config.yaml
encoder_arch: "mlp_mixer"
model: "model that answers yes/no questions on an image's attributes"
dataset: "telescope images of galaxies (Galaxy Zoo DECaLS)"
train_examples: 22083
image_size: 32
grayscale: true
crop_scale_min: 1
horizontal_flip: true
translate: 0.12
questions_per_image: 8
encoder_norm: "layernorm_no_bias"
encoder_norm_position: "pre"
encoder_activation: "gelu"
encoder_mlp_ratio: 4
encoder_parallel_block: false
encoder_inner_norm: false
encoder_patch_size: [4, 4]
encoder_conv_stem: false
encoder_layers: 6
encoder_width: 160
fusion: "prefix"
fusion_encoder_width: 192
fusion_encoder_layers: 10
fusion_encoder_norm: "rmsnorm"
fusion_encoder_norm_position: "pre"
fusion_encoder_activation: "gelu"
fusion_encoder_mlp_ratio: 3
fusion_encoder_head_dim: 64
fusion_encoder_fused_qkv: false
fusion_encoder_bias: "all"
fusion_encoder_qk_norm: true
fusion_encoder_parallel_block: false
fusion_encoder_inner_norm: false
fusion_encoder_drop_path: 0.15
fusion_encoder_positions: "learned"
fusion_encoder_connector: "mlp"
init: "kaiming_normal"
residual_init: "zero_last"
optimizer: "muon"
muon_scale: "spectral"
learning_rate: 0.037
momentum: 0.95
nesterov: true
orthogonalizer: "newton_schulz_5"
adamw_lr_other_params: 0.0011
max_steps: 6400
batch_size: 64
epochs: 18.5
lr_schedule: "cosine"
final_lr_fraction: 0.01
warmup_steps: 120
weight_decay: 0.04
adamw_weight_decay_other_params: 0.05
Rows from block 4 of the fusion encoder of a small model that answers yes/no questions on an image's attributes, named by matrix and row number. Rows with one number belong to one neuron. Each number is 200 + 20 x the weight over its row's rms, rounded and kept within 0 to 999. All counts start at 0. After the name is the row's rms in percent of the matrix's.
After each neuron's rows are labels from the 100 texts, of 14976, where the neuron reaches its highest value: "tokens" is the input token at the peak. Only what is clearly more common there than usual is listed. The data: telescope images of galaxies (Galaxy Zoo DECaLS). In brackets: how many of the 100, against the usual share in percent.
# fc1: MLP up (fusion_encoder.blocks.4.mlp.fc1.weight, 576x192), inputs 96-191
# fc2: MLP down (fusion_encoder.blocks.4.mlp.fc2.weight, 192x576, transposed), outputs 96-191

fc1.474,064,189,183,186,212,175,199,193,196,189,177,211,209,229,205,178,177,175,203,175,216,189,222,198,208,184,194,193,183,213,198,249,191,208,160,189,172,210,212,186,216,200,205,176,220,204,234,235,188,200,222,196,195,200,176,247,191,201,238,176,189,197,219,193,186,197,178,225,200,196,217,190,185,174,189,219,172,214,234,219,211,210,220,201,166,168,207,219,194,205,214,168,198,168,251,223,187
fc2.474,066,184,208,175,222,195,169,154,215,229,235,173,171,184,209,192,177,229,213,169,194,191,191,193,224,182,217,187,231,192,196,205,210,159,211,217,220,213,208,207,206,222,221,199,202,195,210,197,231,167,195,204,168,173,200,202,235,195,229,186,208,181,207,196,207,221,215,207,195,199,247,167,203,185,192,200,227,190,178,200,189,208,206,215,186,195,218,200,210,201,240,223,203,148,187,183,184
tokens: "roundness: round" (96 vs 7.5)

fc1.371,158,275,208,214,191,236,175,185,215,212,213,202,195,192,219,181,212,195,222,222,181,210,223,236,205,221,176,169,221,265,222,202,200,205,187,197,202,230,200,186,216,218,230,232,210,199,215,227,222,203,207,214,248,199,198,173,198,189,197,218,210,206,191,179,200,184,212,226,208,162,197,213,237,193,207,197,196,186,191,179,199,216,229,203,193,219,204,233,198,232,235,185,179,204,245,179,230
fc2.371,162,194,207,186,163,214,227,218,182,209,200,184,207,200,181,204,180,190,202,214,199,204,202,207,215,179,177,168,215,165,170,185,176,193,208,202,196,211,229,193,171,178,210,222,198,203,175,213,223,227,154,200,215,227,252,244,203,221,188,204,218,206,176,194,182,197,201,190,192,179,213,230,208,174,203,194,175,208,195,196,208,175,219,220,181,184,184,219,207,207,143,200,217,188,182,242,185
tokens: "merging: none" (100 vs 12)

fc1.405,160,200,153,170,187,202,181,202,170,230,225,191,195,225,225,201,175,241,237,246,175,188,183,181,202,208,170,204,215,190,177,176,186,195,213,172,203,228,211,209,187,199,171,184,195,207,203,182,192,175,177,213,193,177,196,196,208,218,221,227,173,206,190,213,171,213,166,213,189,186,183,207,231,179,230,224,209,203,187,195,203,211,206,202,230,218,229,224,179,220,224,210,201,179,203,229,219
fc2.405,197,198,227,204,186,184,203,188,253,179,209,257,185,193,226,171,200,206,171,163,227,213,195,167,200,196,230,181,201,187,205,186,218,188,170,196,197,190,168,185,213,210,184,204,213,211,191,223,228,200,194,212,206,224,195,203,180,217,199,211,194,232,187,208,231,171,246,203,204,187,188,212,211,177,181,212,195,197,216,191,202,215,203,197,192,211,200,181,214,211,166,210,203,216,193,213,206
tokens: "merging: none" (100 vs 12)

fc1.83,059,222,203,149,214,211,238,197,192,209,183,188,187,219,185,218,220,214,197,199,200,184,223,228,216,251,197,195,221,189,170,185,191,211,202,203,201,208,193,203,212,194,171,173,211,165,201,200,202,205,200,189,208,201,200,232,231,191,204,210,195,228,246,185,192,196,236,192,194,200,211,191,206,200,197,194,208,223,217,224,196,223,200,226,211,170,235,197,183,175,226,214,200,207,191,208,202
fc2.83,051,185,194,217,225,245,201,230,254,179,228,196,224,204,201,196,198,194,208,179,197,190,223,199,183,223,212,200,197,225,189,207,175,198,221,210,269,191,220,236,199,231,166,199,211,186,181,239,185,184,231,190,161,188,168,192,180,194,220,178,209,173,181,185,235,187,179,191,223,189,215,217,182,229,171,223,203,203,187,241,192,209,234,198,190,175,200,212,195,187,210,183,211,166,196,201,195
tokens: "roundness: round" (97 vs 7.5)

fc1.331,091,233,179,163,218,171,187,221,231,213,151,209,203,189,192,188,244,223,198,152,229,223,210,178,210,213,184,190,186,212,215,184,198,182,165,227,171,205,189,191,206,184,199,218,175,187,213,162,234,225,171,196,201,206,197,193,217,199,220,145,197,193,210,211,180,187,195,188,170,211,203,184,205,218,226,190,190,212,228,189,196,214,221,200,208,204,196,222,209,192,190,198,204,185,186,187,225
fc2.331,089,185,208,201,180,200,212,184,202,207,195,195,188,209,230,224,202,158,199,204,196,169,188,220,191,197,228,159,221,191,222,167,219,187,223,183,209,196,204,189,204,227,188,196,213,228,217,221,170,186,170,192,205,199,197,205,225,190,212,197,185,226,182,202,192,189,211,190,213,226,199,200,225,228,212,215,217,186,183,219,200,235,214,158,202,175,210,208,188,219,182,235,172,206,174,184,207
tokens: "merging: none" (82 vs 12)

fc1.516,089,197,204,168,186,203,196,243,196,199,179,193,243,153,193,204,189,212,233,180,207,229,180,212,175,202,223,214,191,166,206,179,217,214,224,193,224,200,196,193,173,206,182,173,218,216,225,190,208,169,214,212,207,181,185,209,230,208,185,194,198,179,162,187,178,209,185,189,197,193,220,205,200,223,255,221,228,185,176,202,195,211,179,195,215,204,199,208,205,200,206,206,231,204,187,221,201
fc2.516,090,149,207,189,176,195,221,191,173,181,197,216,198,209,223,246,235,174,203,180,209,193,186,200,196,174,168,220,180,210,194,204,212,157,221,187,187,181,188,207,157,217,169,193,182,171,200,195,166,236,186,193,214,183,220,184,193,180,205,221,181,186,188,206,193,154,158,199,201,194,217,201,187,196,174,209,178,186,222,206,192,205,188,211,178,185,207,208,181,210,173,190,205,217,217,180,196
tokens: "bulge size: small" (19 vs 3.3); "spiral winding: medium" (19 vs 1.8); "spiral winding: tight" (18 vs 3.2); "bar: weak" (17 vs 1.5)

fc1.575,059,204,216,180,195,213,222,203,213,236,199,182,205,187,183,168,205,190,195,190,194,190,212,184,185,268,232,201,180,209,186,202,172,183,198,174,224,196,222,210,192,167,195,172,173,207,198,221,224,191,217,236,164,233,218,202,213,177,167,192,199,220,213,233,210,194,234,236,218,218,193,201,198,227,224,193,204,207,184,193,210,215,185,162,206,206,183,192,218,189,197,181,217,236,211,170,200
fc2.575,055,183,242,210,181,199,225,208,193,162,197,186,220,214,190,215,181,205,213,195,208,202,174,166,184,247,156,217,198,207,166,202,181,204,191,194,203,185,189,212,224,224,214,222,172,178,179,204,199,215,189,212,190,239,215,239,177,224,202,179,197,197,217,213,241,176,179,205,206,216,176,190,189,228,195,206,194,210,192,192,206,215,180,152,227,196,192,199,189,188,166,179,200,195,229,194,189
tokens: "merging: none" (79 vs 12); "edge-on disk: yes" (9 vs 2.6)

fc1.322,047,191,210,175,205,182,215,177,208,216,195,212,183,201,183,216,196,260,204,205,204,193,192,239,208,193,231,186,212,237,221,177,213,216,183,273,208,193,182,199,202,164,205,198,200,203,226,231,164,180,192,147,236,208,186,210,230,197,224,216,181,218,212,212,199,195,209,188,158,215,168,200,195,213,207,227,225,231,222,218,158,223,210,209,204,189,230,221,179,178,220,173,201,184,205,179,208
fc2.322,031,185,207,190,216,227,177,217,199,194,185,210,224,214,206,150,178,225,194,166,185,218,173,178,203,187,165,223,168,198,193,205,192,192,204,212,281,209,193,211,201,174,207,156,184,191,179,175,207,166,168,215,197,200,224,191,230,201,237,168,175,194,181,206,239,180,193,197,208,175,231,193,211,228,190,199,228,170,189,193,175,224,220,197,205,200,190,192,186,178,198,194,210,224,212,235,205
tokens: "roundness: round" (100 vs 7.5)

fc1.544,138,214,200,197,171,202,203,205,212,181,221,163,228,175,212,188,224,216,222,164,182,164,166,212,182,203,217,196,212,204,233,232,217,216,196,191,194,184,224,180,201,228,228,193,217,183,184,211,203,216,192,231,204,201,239,215,245,166,189,239,174,230,211,178,203,223,188,216,198,193,188,186,168,197,189,178,184,202,202,226,192,208,198,162,219,216,198,180,208,245,212,192,188,182,202,196,193
fc2.544,138,217,222,237,195,198,198,184,191,162,174,192,212,214,181,190,205,196,175,200,208,234,211,218,223,159,233,190,214,204,153,206,167,220,165,187,188,239,194,233,185,221,228,197,178,199,179,223,211,194,233,221,192,188,170,187,196,165,222,213,222,193,219,199,191,172,183,179,207,237,168,184,191,213,212,203,206,172,200,170,201,160,205,197,203,196,219,222,203,185,231,197,164,184,215,215,221
tokens: "merging: none" (100 vs 12)

fc1.414,064,206,197,218,230,200,193,204,230,172,198,226,226,153,184,211,190,194,200,194,216,177,176,233,170,160,156,186,171,186,210,165,185,193,201,199,185,217,192,228,232,190,176,189,215,181,185,218,190,170,196,187,196,178,171,187,196,165,198,175,162,162,183,192,217,208,175,156,185,188,220,173,217,184,218,185,212,173,226,227,176,203,229,227,199,195,220,181,177,186,210,219,191,240,212,195,172
fc2.414,063,201,182,201,218,223,225,206,198,226,222,157,231,205,200,197,201,237,218,172,218,181,209,221,208,221,217,184,192,180,193,221,232,196,271,194,242,187,230,228,193,197,192,148,186,221,194,202,193,200,209,199,154,224,195,201,201,117,194,191,189,215,212,152,205,190,210,230,203,187,230,188,211,189,177,218,196,206,164,206,221,182,180,181,187,184,212,224,222,216,216,198,227,218,202,201,206
tokens: "bulge size: small" (41 vs 3.3); "bar: weak" (20 vs 1.5); "spiral winding: medium" (12 vs 1.8); "bar: strong" (8 vs 0.9)

fc1.36,131,181,181,219,198,209,199,213,215,216,202,215,156,194,198,198,190,181,208,207,213,151,175,195,223,222,180,211,179,199,199,206,175,184,224,188,229,227,193,180,234,248,165,194,209,202,213,185,186,211,165,199,173,174,212,240,179,185,185,191,191,203,186,220,179,194,203,191,157,183,177,211,217,205,225,191,223,200,195,173,208,236,200,200,216,241,189,186,210,198,183,184,160,215,236,212,205
fc2.36,117,197,216,182,211,180,197,221,192,175,206,211,232,218,180,206,180,181,219,208,208,210,201,194,233,149,186,172,194,181,188,190,226,192,170,210,206,196,199,213,192,188,176,206,187,208,177,232,227,191,191,197,178,200,215,195,167,192,186,232,187,191,203,207,234,171,246,223,202,197,220,203,213,196,185,195,170,209,219,171,192,202,162,226,229,215,247,188,178,175,170,189,158,234,195,202,154
tokens: "merging: none" (71 vs 12); "merging: minor disturbance" (29 vs 1.8)

fc1.163,037,182,211,177,210,176,194,191,208,233,183,218,205,213,229,195,201,238,200,211,214,169,191,201,197,195,210,219,206,243,191,177,201,203,189,213,187,196,201,202,195,193,238,211,226,199,214,205,201,202,223,208,217,222,192,247,220,225,215,233,147,200,193,188,211,193,202,216,151,188,170,222,199,198,210,213,200,201,233,228,194,203,221,188,200,209,201,218,180,186,240,177,166,177,210,198,203
fc2.163,033,184,190,193,229,204,190,194,202,212,198,210,183,190,201,153,179,178,204,167,199,223,193,221,207,177,204,208,179,206,198,203,162,177,243,217,293,208,203,238,203,239,209,209,210,197,191,199,218,154,193,205,169,198,205,224,201,211,248,189,219,186,196,200,231,201,198,180,208,220,245,165,215,203,207,208,202,189,198,191,200,192,238,193,205,195,195,237,179,198,222,229,226,183,201,215,183
tokens: "roundness: round" (95 vs 7.5)

fc1.159,062,211,201,167,229,227,209,198,204,180,216,218,213,164,171,202,201,193,223,184,202,201,168,222,204,207,185,182,255,191,205,200,236,216,143,222,233,176,191,180,228,197,192,188,187,195,208,209,218,173,181,167,189,191,188,201,194,190,209,205,204,201,210,185,221,206,175,200,213,224,215,175,196,207,220,190,184,212,167,209,203,211,208,235,179,181,222,169,195,205,171,185,176,213,141,183,189
fc2.159,051,176,211,210,209,246,186,224,200,184,208,197,257,191,202,194,190,216,193,173,169,187,192,190,200,183,193,219,177,226,214,224,191,200,204,206,244,177,212,237,217,157,208,164,229,169,200,191,178,186,186,199,221,210,204,172,215,150,222,161,193,226,217,190,193,191,198,180,214,172,214,198,179,197,156,219,247,209,167,182,200,242,213,206,180,171,178,199,185,192,208,182,215,189,209,228,186
tokens: "roundness: round" (80 vs 7.5); "roundness: cigar-shaped" (19 vs 3.9)

fc1.411,070,202,191,236,174,189,196,190,198,207,193,221,222,192,148,192,225,222,214,210,202,209,213,229,232,170,216,210,210,199,190,207,191,198,208,179,181,175,210,186,222,173,185,213,168,221,196,185,216,206,195,212,247,199,178,210,219,198,233,203,233,191,225,180,177,185,215,208,237,186,192,177,199,196,208,184,189,178,217,185,167,179,241,219,170,185,181,180,194,187,211,173,193,183,218,193,210
fc2.411,075,220,221,196,245,211,188,177,201,172,172,196,200,221,218,188,226,232,175,198,205,195,217,226,193,195,214,186,201,181,178,197,176,210,211,163,253,162,190,220,218,213,170,187,222,222,227,212,193,199,191,216,241,207,198,224,192,185,181,206,218,156,197,178,187,184,193,174,170,216,223,172,236,174,248,204,221,173,176,172,191,186,191,226,222,190,213,199,178,227,203,236,187,185,230,175,186
tokens: "bulge size: small" (78 vs 3.3); "bar: strong" (7 vs 0.9); "bar: weak" (7 vs 1.5)