From a checkpoint of a small model that answers yes/no questions on an image's attributes.
Model: 5.1M parameters, encoder arch mlp_mixer, encoder layers 6, fusion encoder norm rmsnorm, fusion encoder activation gelu.
Data: 22083 training examples, 18.5 epochs.
Rows from block 4 of the fusion encoder of a small model that answers yes/no questions on an image's attributes, named by matrix and row number. Rows with one number belong to one neuron. Each number is 128 + 32 x the weight over its row's rms, rounded and kept within 0 to 255. All counts start at 0. Numbers have three digits each.
After each neuron's rows are labels from the 100 texts, of 14976, where the neuron reaches its highest value: "tokens" is the input token at the peak. Only what is clearly more common there than usual is listed. The data: telescope images of galaxies (Galaxy Zoo DECaLS). In brackets: how many of the 100.
# fc1: MLP up (fusion_encoder.blocks.4.mlp.fc1.weight, 576x192), inputs 0-95
# fc2: MLP down (fusion_encoder.blocks.4.mlp.fc2.weight, 192x576, transposed), outputs 0-95

fc1.222:092125146165107119130183125178159165107143150141094103151108150135082128109107106084173135103105191183134108140086147143131125130138099137101154126186150102096129035109137125191130146064165131131153165129108170070122084173182128169073094119161108120142069136083089098133145132098125108133
fc2.222:176138145147118154137162135099167064113107141134173111122145130125166119153180157142156093116100104114110164135090142122123101143167128151080107104087152185133153101166127194156033100149092139137169076123178127089081109124138090118122123188140079098196095135099137100137157130082168141144
tokens: "shape: featured or disk" (87)

fc1.339:065143123125055120138115145151110133111117143160125141135158098149078163154167127091088162157160161092086108135076141155112113177129100127184144070105139143190114042092142093164133139146135173067116121180173097154130097141113135110102164062161042129140153075169123125141154095102130078138
fc2.339:113164137068085099138175165153129092122081161121169118112198142130062063130137085147151129107126109180142112141134119125173103150097170080085134124120160088167088176137116128120173159125148134126151117185119068147154095111158134112135155184119133115148161200089162126183155111100093112109
tokens: "bulge size: moderate" (49); "spiral winding: tight" (11); "spiral winding: medium" (9)

fc1.121:183143125127126098135115106185158182113141181118122176165121087139065112113084146122139080084117140107145097093106136067045115141110111108144108131137138123099072153206154146124187121170097141143105104129124140114154119180135136131130129091115064136169123065114159113111127122153132074113
fc2.121:090150090156069182123083122175114136067075117149157134142108118113130151104084168159156105138134182143147136103114064121126113119112114071097179138126118127134106163121120145103108085117097140154155147162098103145095159178183074109090135144108083148149056132084098145098159117128190125089
tokens: "roundness: round" (99)

fc1.194:144133105080150144122193186119103124108150112230105117094104087136139148155062110144108158096122141142127111114147148136149107149089127172111198108121118188187177129150184162165117190132161118104122120147127115108115084153113126128138101095119124178105097112121140126152111137117067142131
fc2.194:152158154166112099122164197108226109147116164170176165128119175124091107121155137120096145057155110149121099095098132070114103121139129134101082180179123151159149116148166197075106076132133114122127199150123122084169082120171105144102143114127137107152132121070136047110156107067108106187
tokens: "spiral arms: yes" (25); "spiral winding: medium" (14); "spiral winding: loose" (13); "spiral winding: tight" (12)

fc1.101:101178118142149139131181175064105120131119094165095107072096099137108081172082087170141130140109078127129186189172096156110091141139122114116122059159087152114076115084140131166148092147103169138118085124080109091020122110135070096136121141177139137145053111163123152137084138127126135165
fc2.101:090136124103113106225164157163175090145166119139099092158083109120167141074106166102141104108208153082167089108144079092182105093102085145149124179144068142112131117144125123078180107141208107072102190166128124165158110166180132168094150168113125177134153117078109079104135117070136133171
tokens: "shape: star or artifact" (100)

fc1.118:192142083067139103108094133099102101109115152144160183151131126141112188088116128108093163140093143104087141072121137143121179093155163131065133196134103117104161112150158153136143078170188075139124145174112190102222097151119163135145128172163093090144091149094119119079162131056096111076
fc2.118:146187084158162074178133174120125109086079101117163131145104145102149123125102116134176149137136065141105079120102164137127154149171099144169121115102137194152115084115149099101134156154112108127151098113176228111093079100091114131068111117111158120173109136159117148045120145121172104070
tokens: "shape: smooth" (100)

fc1.168:162134095140081074161135139099135047137097125153162143126171095146184142135132087089079118081154120112119145149069082154173090154170131145115113159130128099110051059157108119111217162113137103102120148146131170128172142163147137165095125118123148142184135072104138113107141191117139109108
fc2.168:155086166111130121142158137089091165095101114165091128102148148160170140105057109180128123145114091143173135131111141113090139181143108147157137172160162140154148094205134140123148097124171116112099146178161143090175176135129068117080140069139099098118178059130129152051124077139091144186
tokens: "shape: smooth" (59); "bulge size: moderate" (30)

fc1.386:124165123120108128165169201137118161123153115215085149191137172169088096105127090148092198139110172159098145155114101106148155119117112077151143104104104172096107096109183147160079214133097145136124113120096124177082158110106106121150109136144191175146074114158138133106154090129155139121
fc2.386:126115151122153113169137143109215135160167085104187152093101160147138168119099100178119131096105119107138143133136103083146048117123125109126138096122160149151066133126179125135091061119163118148125166134133070114094156080132121138172155179117181056210134120101122158123157143088183145125
tokens: "spiral arms: yes" (29); "spiral arms: no" (16); "spiral winding: medium" (12); "spiral winding: loose" (11)

fc1.117:102088168134103176096132056138177092106090106106090135164092084162185143177131152101109170095136162193144183155082070130061136130142074104169107085146116132102108129087162136132130180180151138139124130090136163092126191123159141102114102139151118131109061100142124137151100139111068139143
fc2.117:119114128120112117155125102166071120151159096108158093141157177158159130134103102117148146129090084125159125100123124134125113129172116124120107122166164111131159181103216120115161154145156137182076176093218189116139071060121104124124162120071154106079105192139114138116093128186103080111
tokens: "spiral arms: yes" (68); "spiral winding: medium" (7); "spiral arms: no" (7)

fc1.496:140130120111121079135099160127179136114175099173143159152117112137114155101088175135120112121099130141156110116094113108160130158111144153118137113101103099069108202146178152110035138193133112152061111154133077085098169159123116138180162115076153156134132113143132104155084114097149124112
fc2.496:108157182143153105102151131186116144147155165146128118164132085135033133159090109085165118084170164142100164106139116132142103109117096083061130105159120069193195146111184096139093143128159156181109124114169102117138086184111132106126110155112134174131126158154140109109110144185108107129
tokens: "shape: star or artifact" (84); "roundness: cigar-shaped" (12)

fc1.419:140137143046137129128169153107143136167182160191143155170149191124171109133147123153102121158184207191103155068168134108116153167115113090097122163108135164086127105106133091135188115107028134087123139128094142171152116135124107094121098142155177215179064129114162141178104154149145120112
fc2.419:144087141085117141131166140092181129162175053164162151148085136216164166128147130084161138092129111147132146128119138101182096094105138130098106121182132193167080153090142123099191119120185135138095190119145085134141118097130171144158159134113157048147097153096131136143081097081121153145
tokens: "spiral arms: yes" (46); "spiral winding: tight" (11); "bulge size: small" (10); "spiral winding: medium" (9)

fc1.540:116103121119124157137106166130056121135134103169189118123125151116241159095085115149131152139154141122106167154116122126090101169163066115109163076162116101123104101114115108072135140046138134137104166129129173083112119127179045143135153153140141051180095109153136126087088168084152151140
fc2.540:149146133097098139154118116169120048113090116145109140113212123129133114088081098138134137173144111139140156120113087206139123186172097039142149147135162130097106119159087175160158151086136078145108120125150095095136120137164042118106121129101194121154164116147113121093082098056137125128
tokens: "edge-on disk: yes" (38); "bulge size: moderate" (34); "spiral arms: no" (10); "bulge size: small" (8)

fc1.505:133131113172077122133082149160141162067177135083122128169190132155114097120094106110161105116126178158128127167123147088150092142108057110144143126113111094119098113177103144149186089147137135155118104135074144043170129179121108144100125092077080124082112086106154148089151121144124085124
fc2.505:162113152093080189110081126139134108113075123150161187148117079119137121134132126155112109153145135153098120115108088091083161134132094039102102096121089129139094165113142139125095090133067127162207110132179132128073100154167094117118115172126056150184063126078169095136162143109189155138
tokens: "roundness: round" (92)

fc1.450:152127111096174143179079170174144119137132129100153088163157108124158122095125141168126065152174181058117151110113148120102118141133112124139160133107114147055142056151098130176165047069111056084123108207070108124149178123103087112105117109137131146157121149173143169132088156139166117145
fc2.450:199142132102080147157142167137081113074088102163130116076172161114170130104061164136122137153097098167171100132124099155134139122137122111120163112152135131114158177167130176061102134163132131184084130122113123131144104157171101114150174126123159106096133080165100104028162139106060117127
tokens: "edge-on disk: yes" (41); "roundness: round" (25); "roundness: cigar-shaped" (13)

fc1.400:074135106140109104157137169131082112125165174176124107177095136114071190085138123100151144146151159139133082137158184135094183141148153061102165108102179113071136096154137130150099140096133121129163160118073132077082094172115097101131108091139127074121100103078104107171106108100119107120
fc2.400:158125083144130183128164168150140196069058155094160135112137124117134147080096116113129149145144138113127096091089130093133105081143114098095129116125147167114167176141147100069129111120124116164101118153141140182144145126167089106122150117187121094151106127140131155093150132141225184101
tokens: "roundness: round" (98)

fc1.526:115132170104149156092156125124156112136165100130118125189160072152075104185197135142133156180125200171078126150092114118104127153151077128160129038134105146121027128076165146141074136113106133105177110111051146140158214109126128148121125146157089106137117188163119175131092126147128131177
fc2.526:142107139135100141118153079182092104116112151092175077143189150127125120173099176108181154116121086150148144143068167160186113159165098119146171124204149127109123101145147100146083134124120087168123084136120173083092174153157127159130139128100122130184130138140100142106140153088192142104
tokens: "spiral arms: yes" (55); "spiral arms: no" (13)

fc1.499:146183133150148118110158125133191134116146149154098139151158115081131102124059114116158107122119143109178140105088193138135103133114130122134100141160111095084113116164130204176104135169080155151122125109128129084199165188036073164083149142096084147141143115143129134123105110120177119087
fc2.499:133121121098118125130136169080094146130068102144171194092087135127162160130116167154154131116125103167053122113153078101161178077167150107083214131107087163119114165155130172105134120135053105114152182154140123166068093150122092097154142139104106097106128116087117158135172124088149155141
tokens: "roundness: round" (100)

fc1.398:106138153116148095095138079186075177134082154144202099186109058078179152127130140123107139126129146107085122082125191140108131189162121132123087102126158099094108142163188190079154169111127123133104139115116165137166096155087104134147112098107119138143161127107111096152085114090131083179
fc2.398:143160156069085161158145109224103125111145115108141134115112095152112103115114126121138118127126112053167128102129108111114141138125139077133140098129052148158144173163093210090107093174149123141094113143112163135141132151131081108085127151153107174103150108132096096150151121152179137135
tokens: "roundness: round" (100)

fc1.465:177140105152131114103139111147088117112110115128121140075201169098128078148143145100080146123117148158140116090130120110164141152102133032141128136154105109135094113123152174098135149139122066104107116134134114093171134216092108139150126166082110204153159180130180106157092123130104170119
fc2.465:147145103157136176099144150115159119148183155075126122104084083165128081110107094119119139085135092081116162122125147083134102073219077118180162095127094125169097126124094170152169165147137127129139125106159126152151135114154232123087190178117129145155105096076110189148116083107113112113
tokens: "bulge size: moderate" (35); "bar: no" (33); "edge-on disk: yes" (8); "bar: weak" (7)

fc1.85:164128123112142112089140126133140103118116131111137087172106184152089108070104073053162085156196163114126133102115104164143098133052125173120151146111085120121116082082108105109134088138153140122135091166084112129076186177117131114101169105094113046128090129163153172081108179091162100124
fc2.85:121144120153103133213141146179111090180138172146082088171157093143059135093123156093128152159142188131065155133106154104136171167182101128152088135145157084151151129187096145129167128137168173060154101178118110118175094116127113172080085157143168093120170147148138057113095137115134108169
tokens: "edge-on disk: yes" (100)

fc1.193:099135145177158088136133130113150144083221087212095135127134077139097145141098117105145180138140152136113130115093113132124112156197113070058120165177113173143095052118206115147132134089158127113109076157067123142113148168110101141100110163139160174190080110107145138137107142130140115103
fc2.193:184110151142134164154141147154148085075092120109142080051124155140119165064142142097128196194101097094087083076161103159164141109149091124121175141115126121091127168196166120102066125107168103136121130164121124152130108147113064155111180150137126071175129116116100125054140164100087105099
tokens: "bulge size: moderate" (16); "spiral winding: medium" (15); "bar: no" (15); "spiral winding: tight" (15)

fc1.497:153130097140119110142109125175125118116122102080157130136213097161142076083101112150162079099134210125102107106090178121133112156106104086098125144126099120121121054135124189161108088131126069084110087197027101110150169151102104150120094103113096165125098142194152146067128131171119118112
fc2.497:173048078107111109121132117134089140109134053181131136060153174121130130080109128172156045116122111169108163106148095147159144145145122090109179171163103089092073118162154150100114098180081105148187132173139085167128154175152102141145169150126088118137122124116175131092163161122142133110
tokens: "edge-on disk: yes" (43); "roundness: round" (27); "roundness: cigar-shaped" (9)

fc1.232:217183154155068152106068139202137093113089146126092127149193149138119084091086057101153102133082157138135146074087159109125096122140122138110159135133130075099112126166121178083150093167129119123132110149130133043179114177152110129096151156092085115125132137103161094104102133129131103114
fc2.232:139121086105130114120139131097150133105129083135132182127096095119100090073133146173115106137196132126126128155122128085151158138130159107121166106129095134114103161196168179119090091131104123144183117149109152185111208124138139165095117169122114128155118116164117134150144146149156163169
tokens: "edge-on disk: yes" (81); "roundness: round" (17)

fc1.572:090185134106103077093099129125145149119182140201126154134192183160120076149116099120140133126220171197102106095155126080152117130106104072111164195150123135112097083096150143165172117083042104135128097119087155105110117162148127139122134155154179119149027158146169140137153143128121129087
fc2.572:086138104113171105168136135141189086177141105178164098139073135164148186127119082133184104125143137112137093171151147135204051148132143114128110135128151155163133162073168070147215151081154105121122207101119040131100134123140159150167140136108191113145102115086097171151151071082145169128
tokens: "spiral arms: yes" (25); "spiral winding: medium" (20); "spiral winding: tight" (13); "spiral arms: no" (8)

fc1.112:092131105092155135109166189164136101139124225108099042179092109170097117132115101116104148145149184098117163150112144159135171156148141161119127131091139149070183143092137081176129195124072110128141171168051127156076118127143110149143077164176149109077145152112090167113095166101198145094
fc2.112:113133122176137201129116110200129150162148151105130126158167121143212127092169153158121181098178121118120150085137097094139126085113110071143091150098158103150108154130063105077149113114150084151132073074114145118149130105113111132160112140138186061155166097181131125090098107104143091128
tokens: "edge-on disk: yes" (96)

fc1.124:144151142172172096187068152106162075136066125141155106165162085117209125116110117143098139135128143063122116061102127202111093158149152140134114083131144112109077083145100111148165127100098094094110145134162149140139154142106107143117122112142093141139145083137107184112126119135193080150
fc2.124:183116121089082113122202132095063156083101043153118131090102179125180149099051140150103078110109129194148148153130104076121131106135137132080149092189134144143162176154117158092070138112160106123076147188114145132106152138143083083115134102145073138113167075131089114077150123132094136143
tokens: "shape: smooth" (97)

fc1.443:175130163162147126065134088099120104152087187093090141218081081125154122135164101075073203118164142121161161107097127190117161087154116132120115110123122142087092133118181178120150117131081116062132141212101113104164158121106144120108099109158136117124131161133137104117070184143127115187
fc2.443:149136066135093117152130107168106146106117081093104101111166142148098071106146149129146089131159134131119146127130182075128098121121097142219111100219157127107120146163160179145106146086129129152117112131166147146124137066138128143078144138119129161100153123168103093176101149163101141180
tokens: "edge-on disk: yes" (90)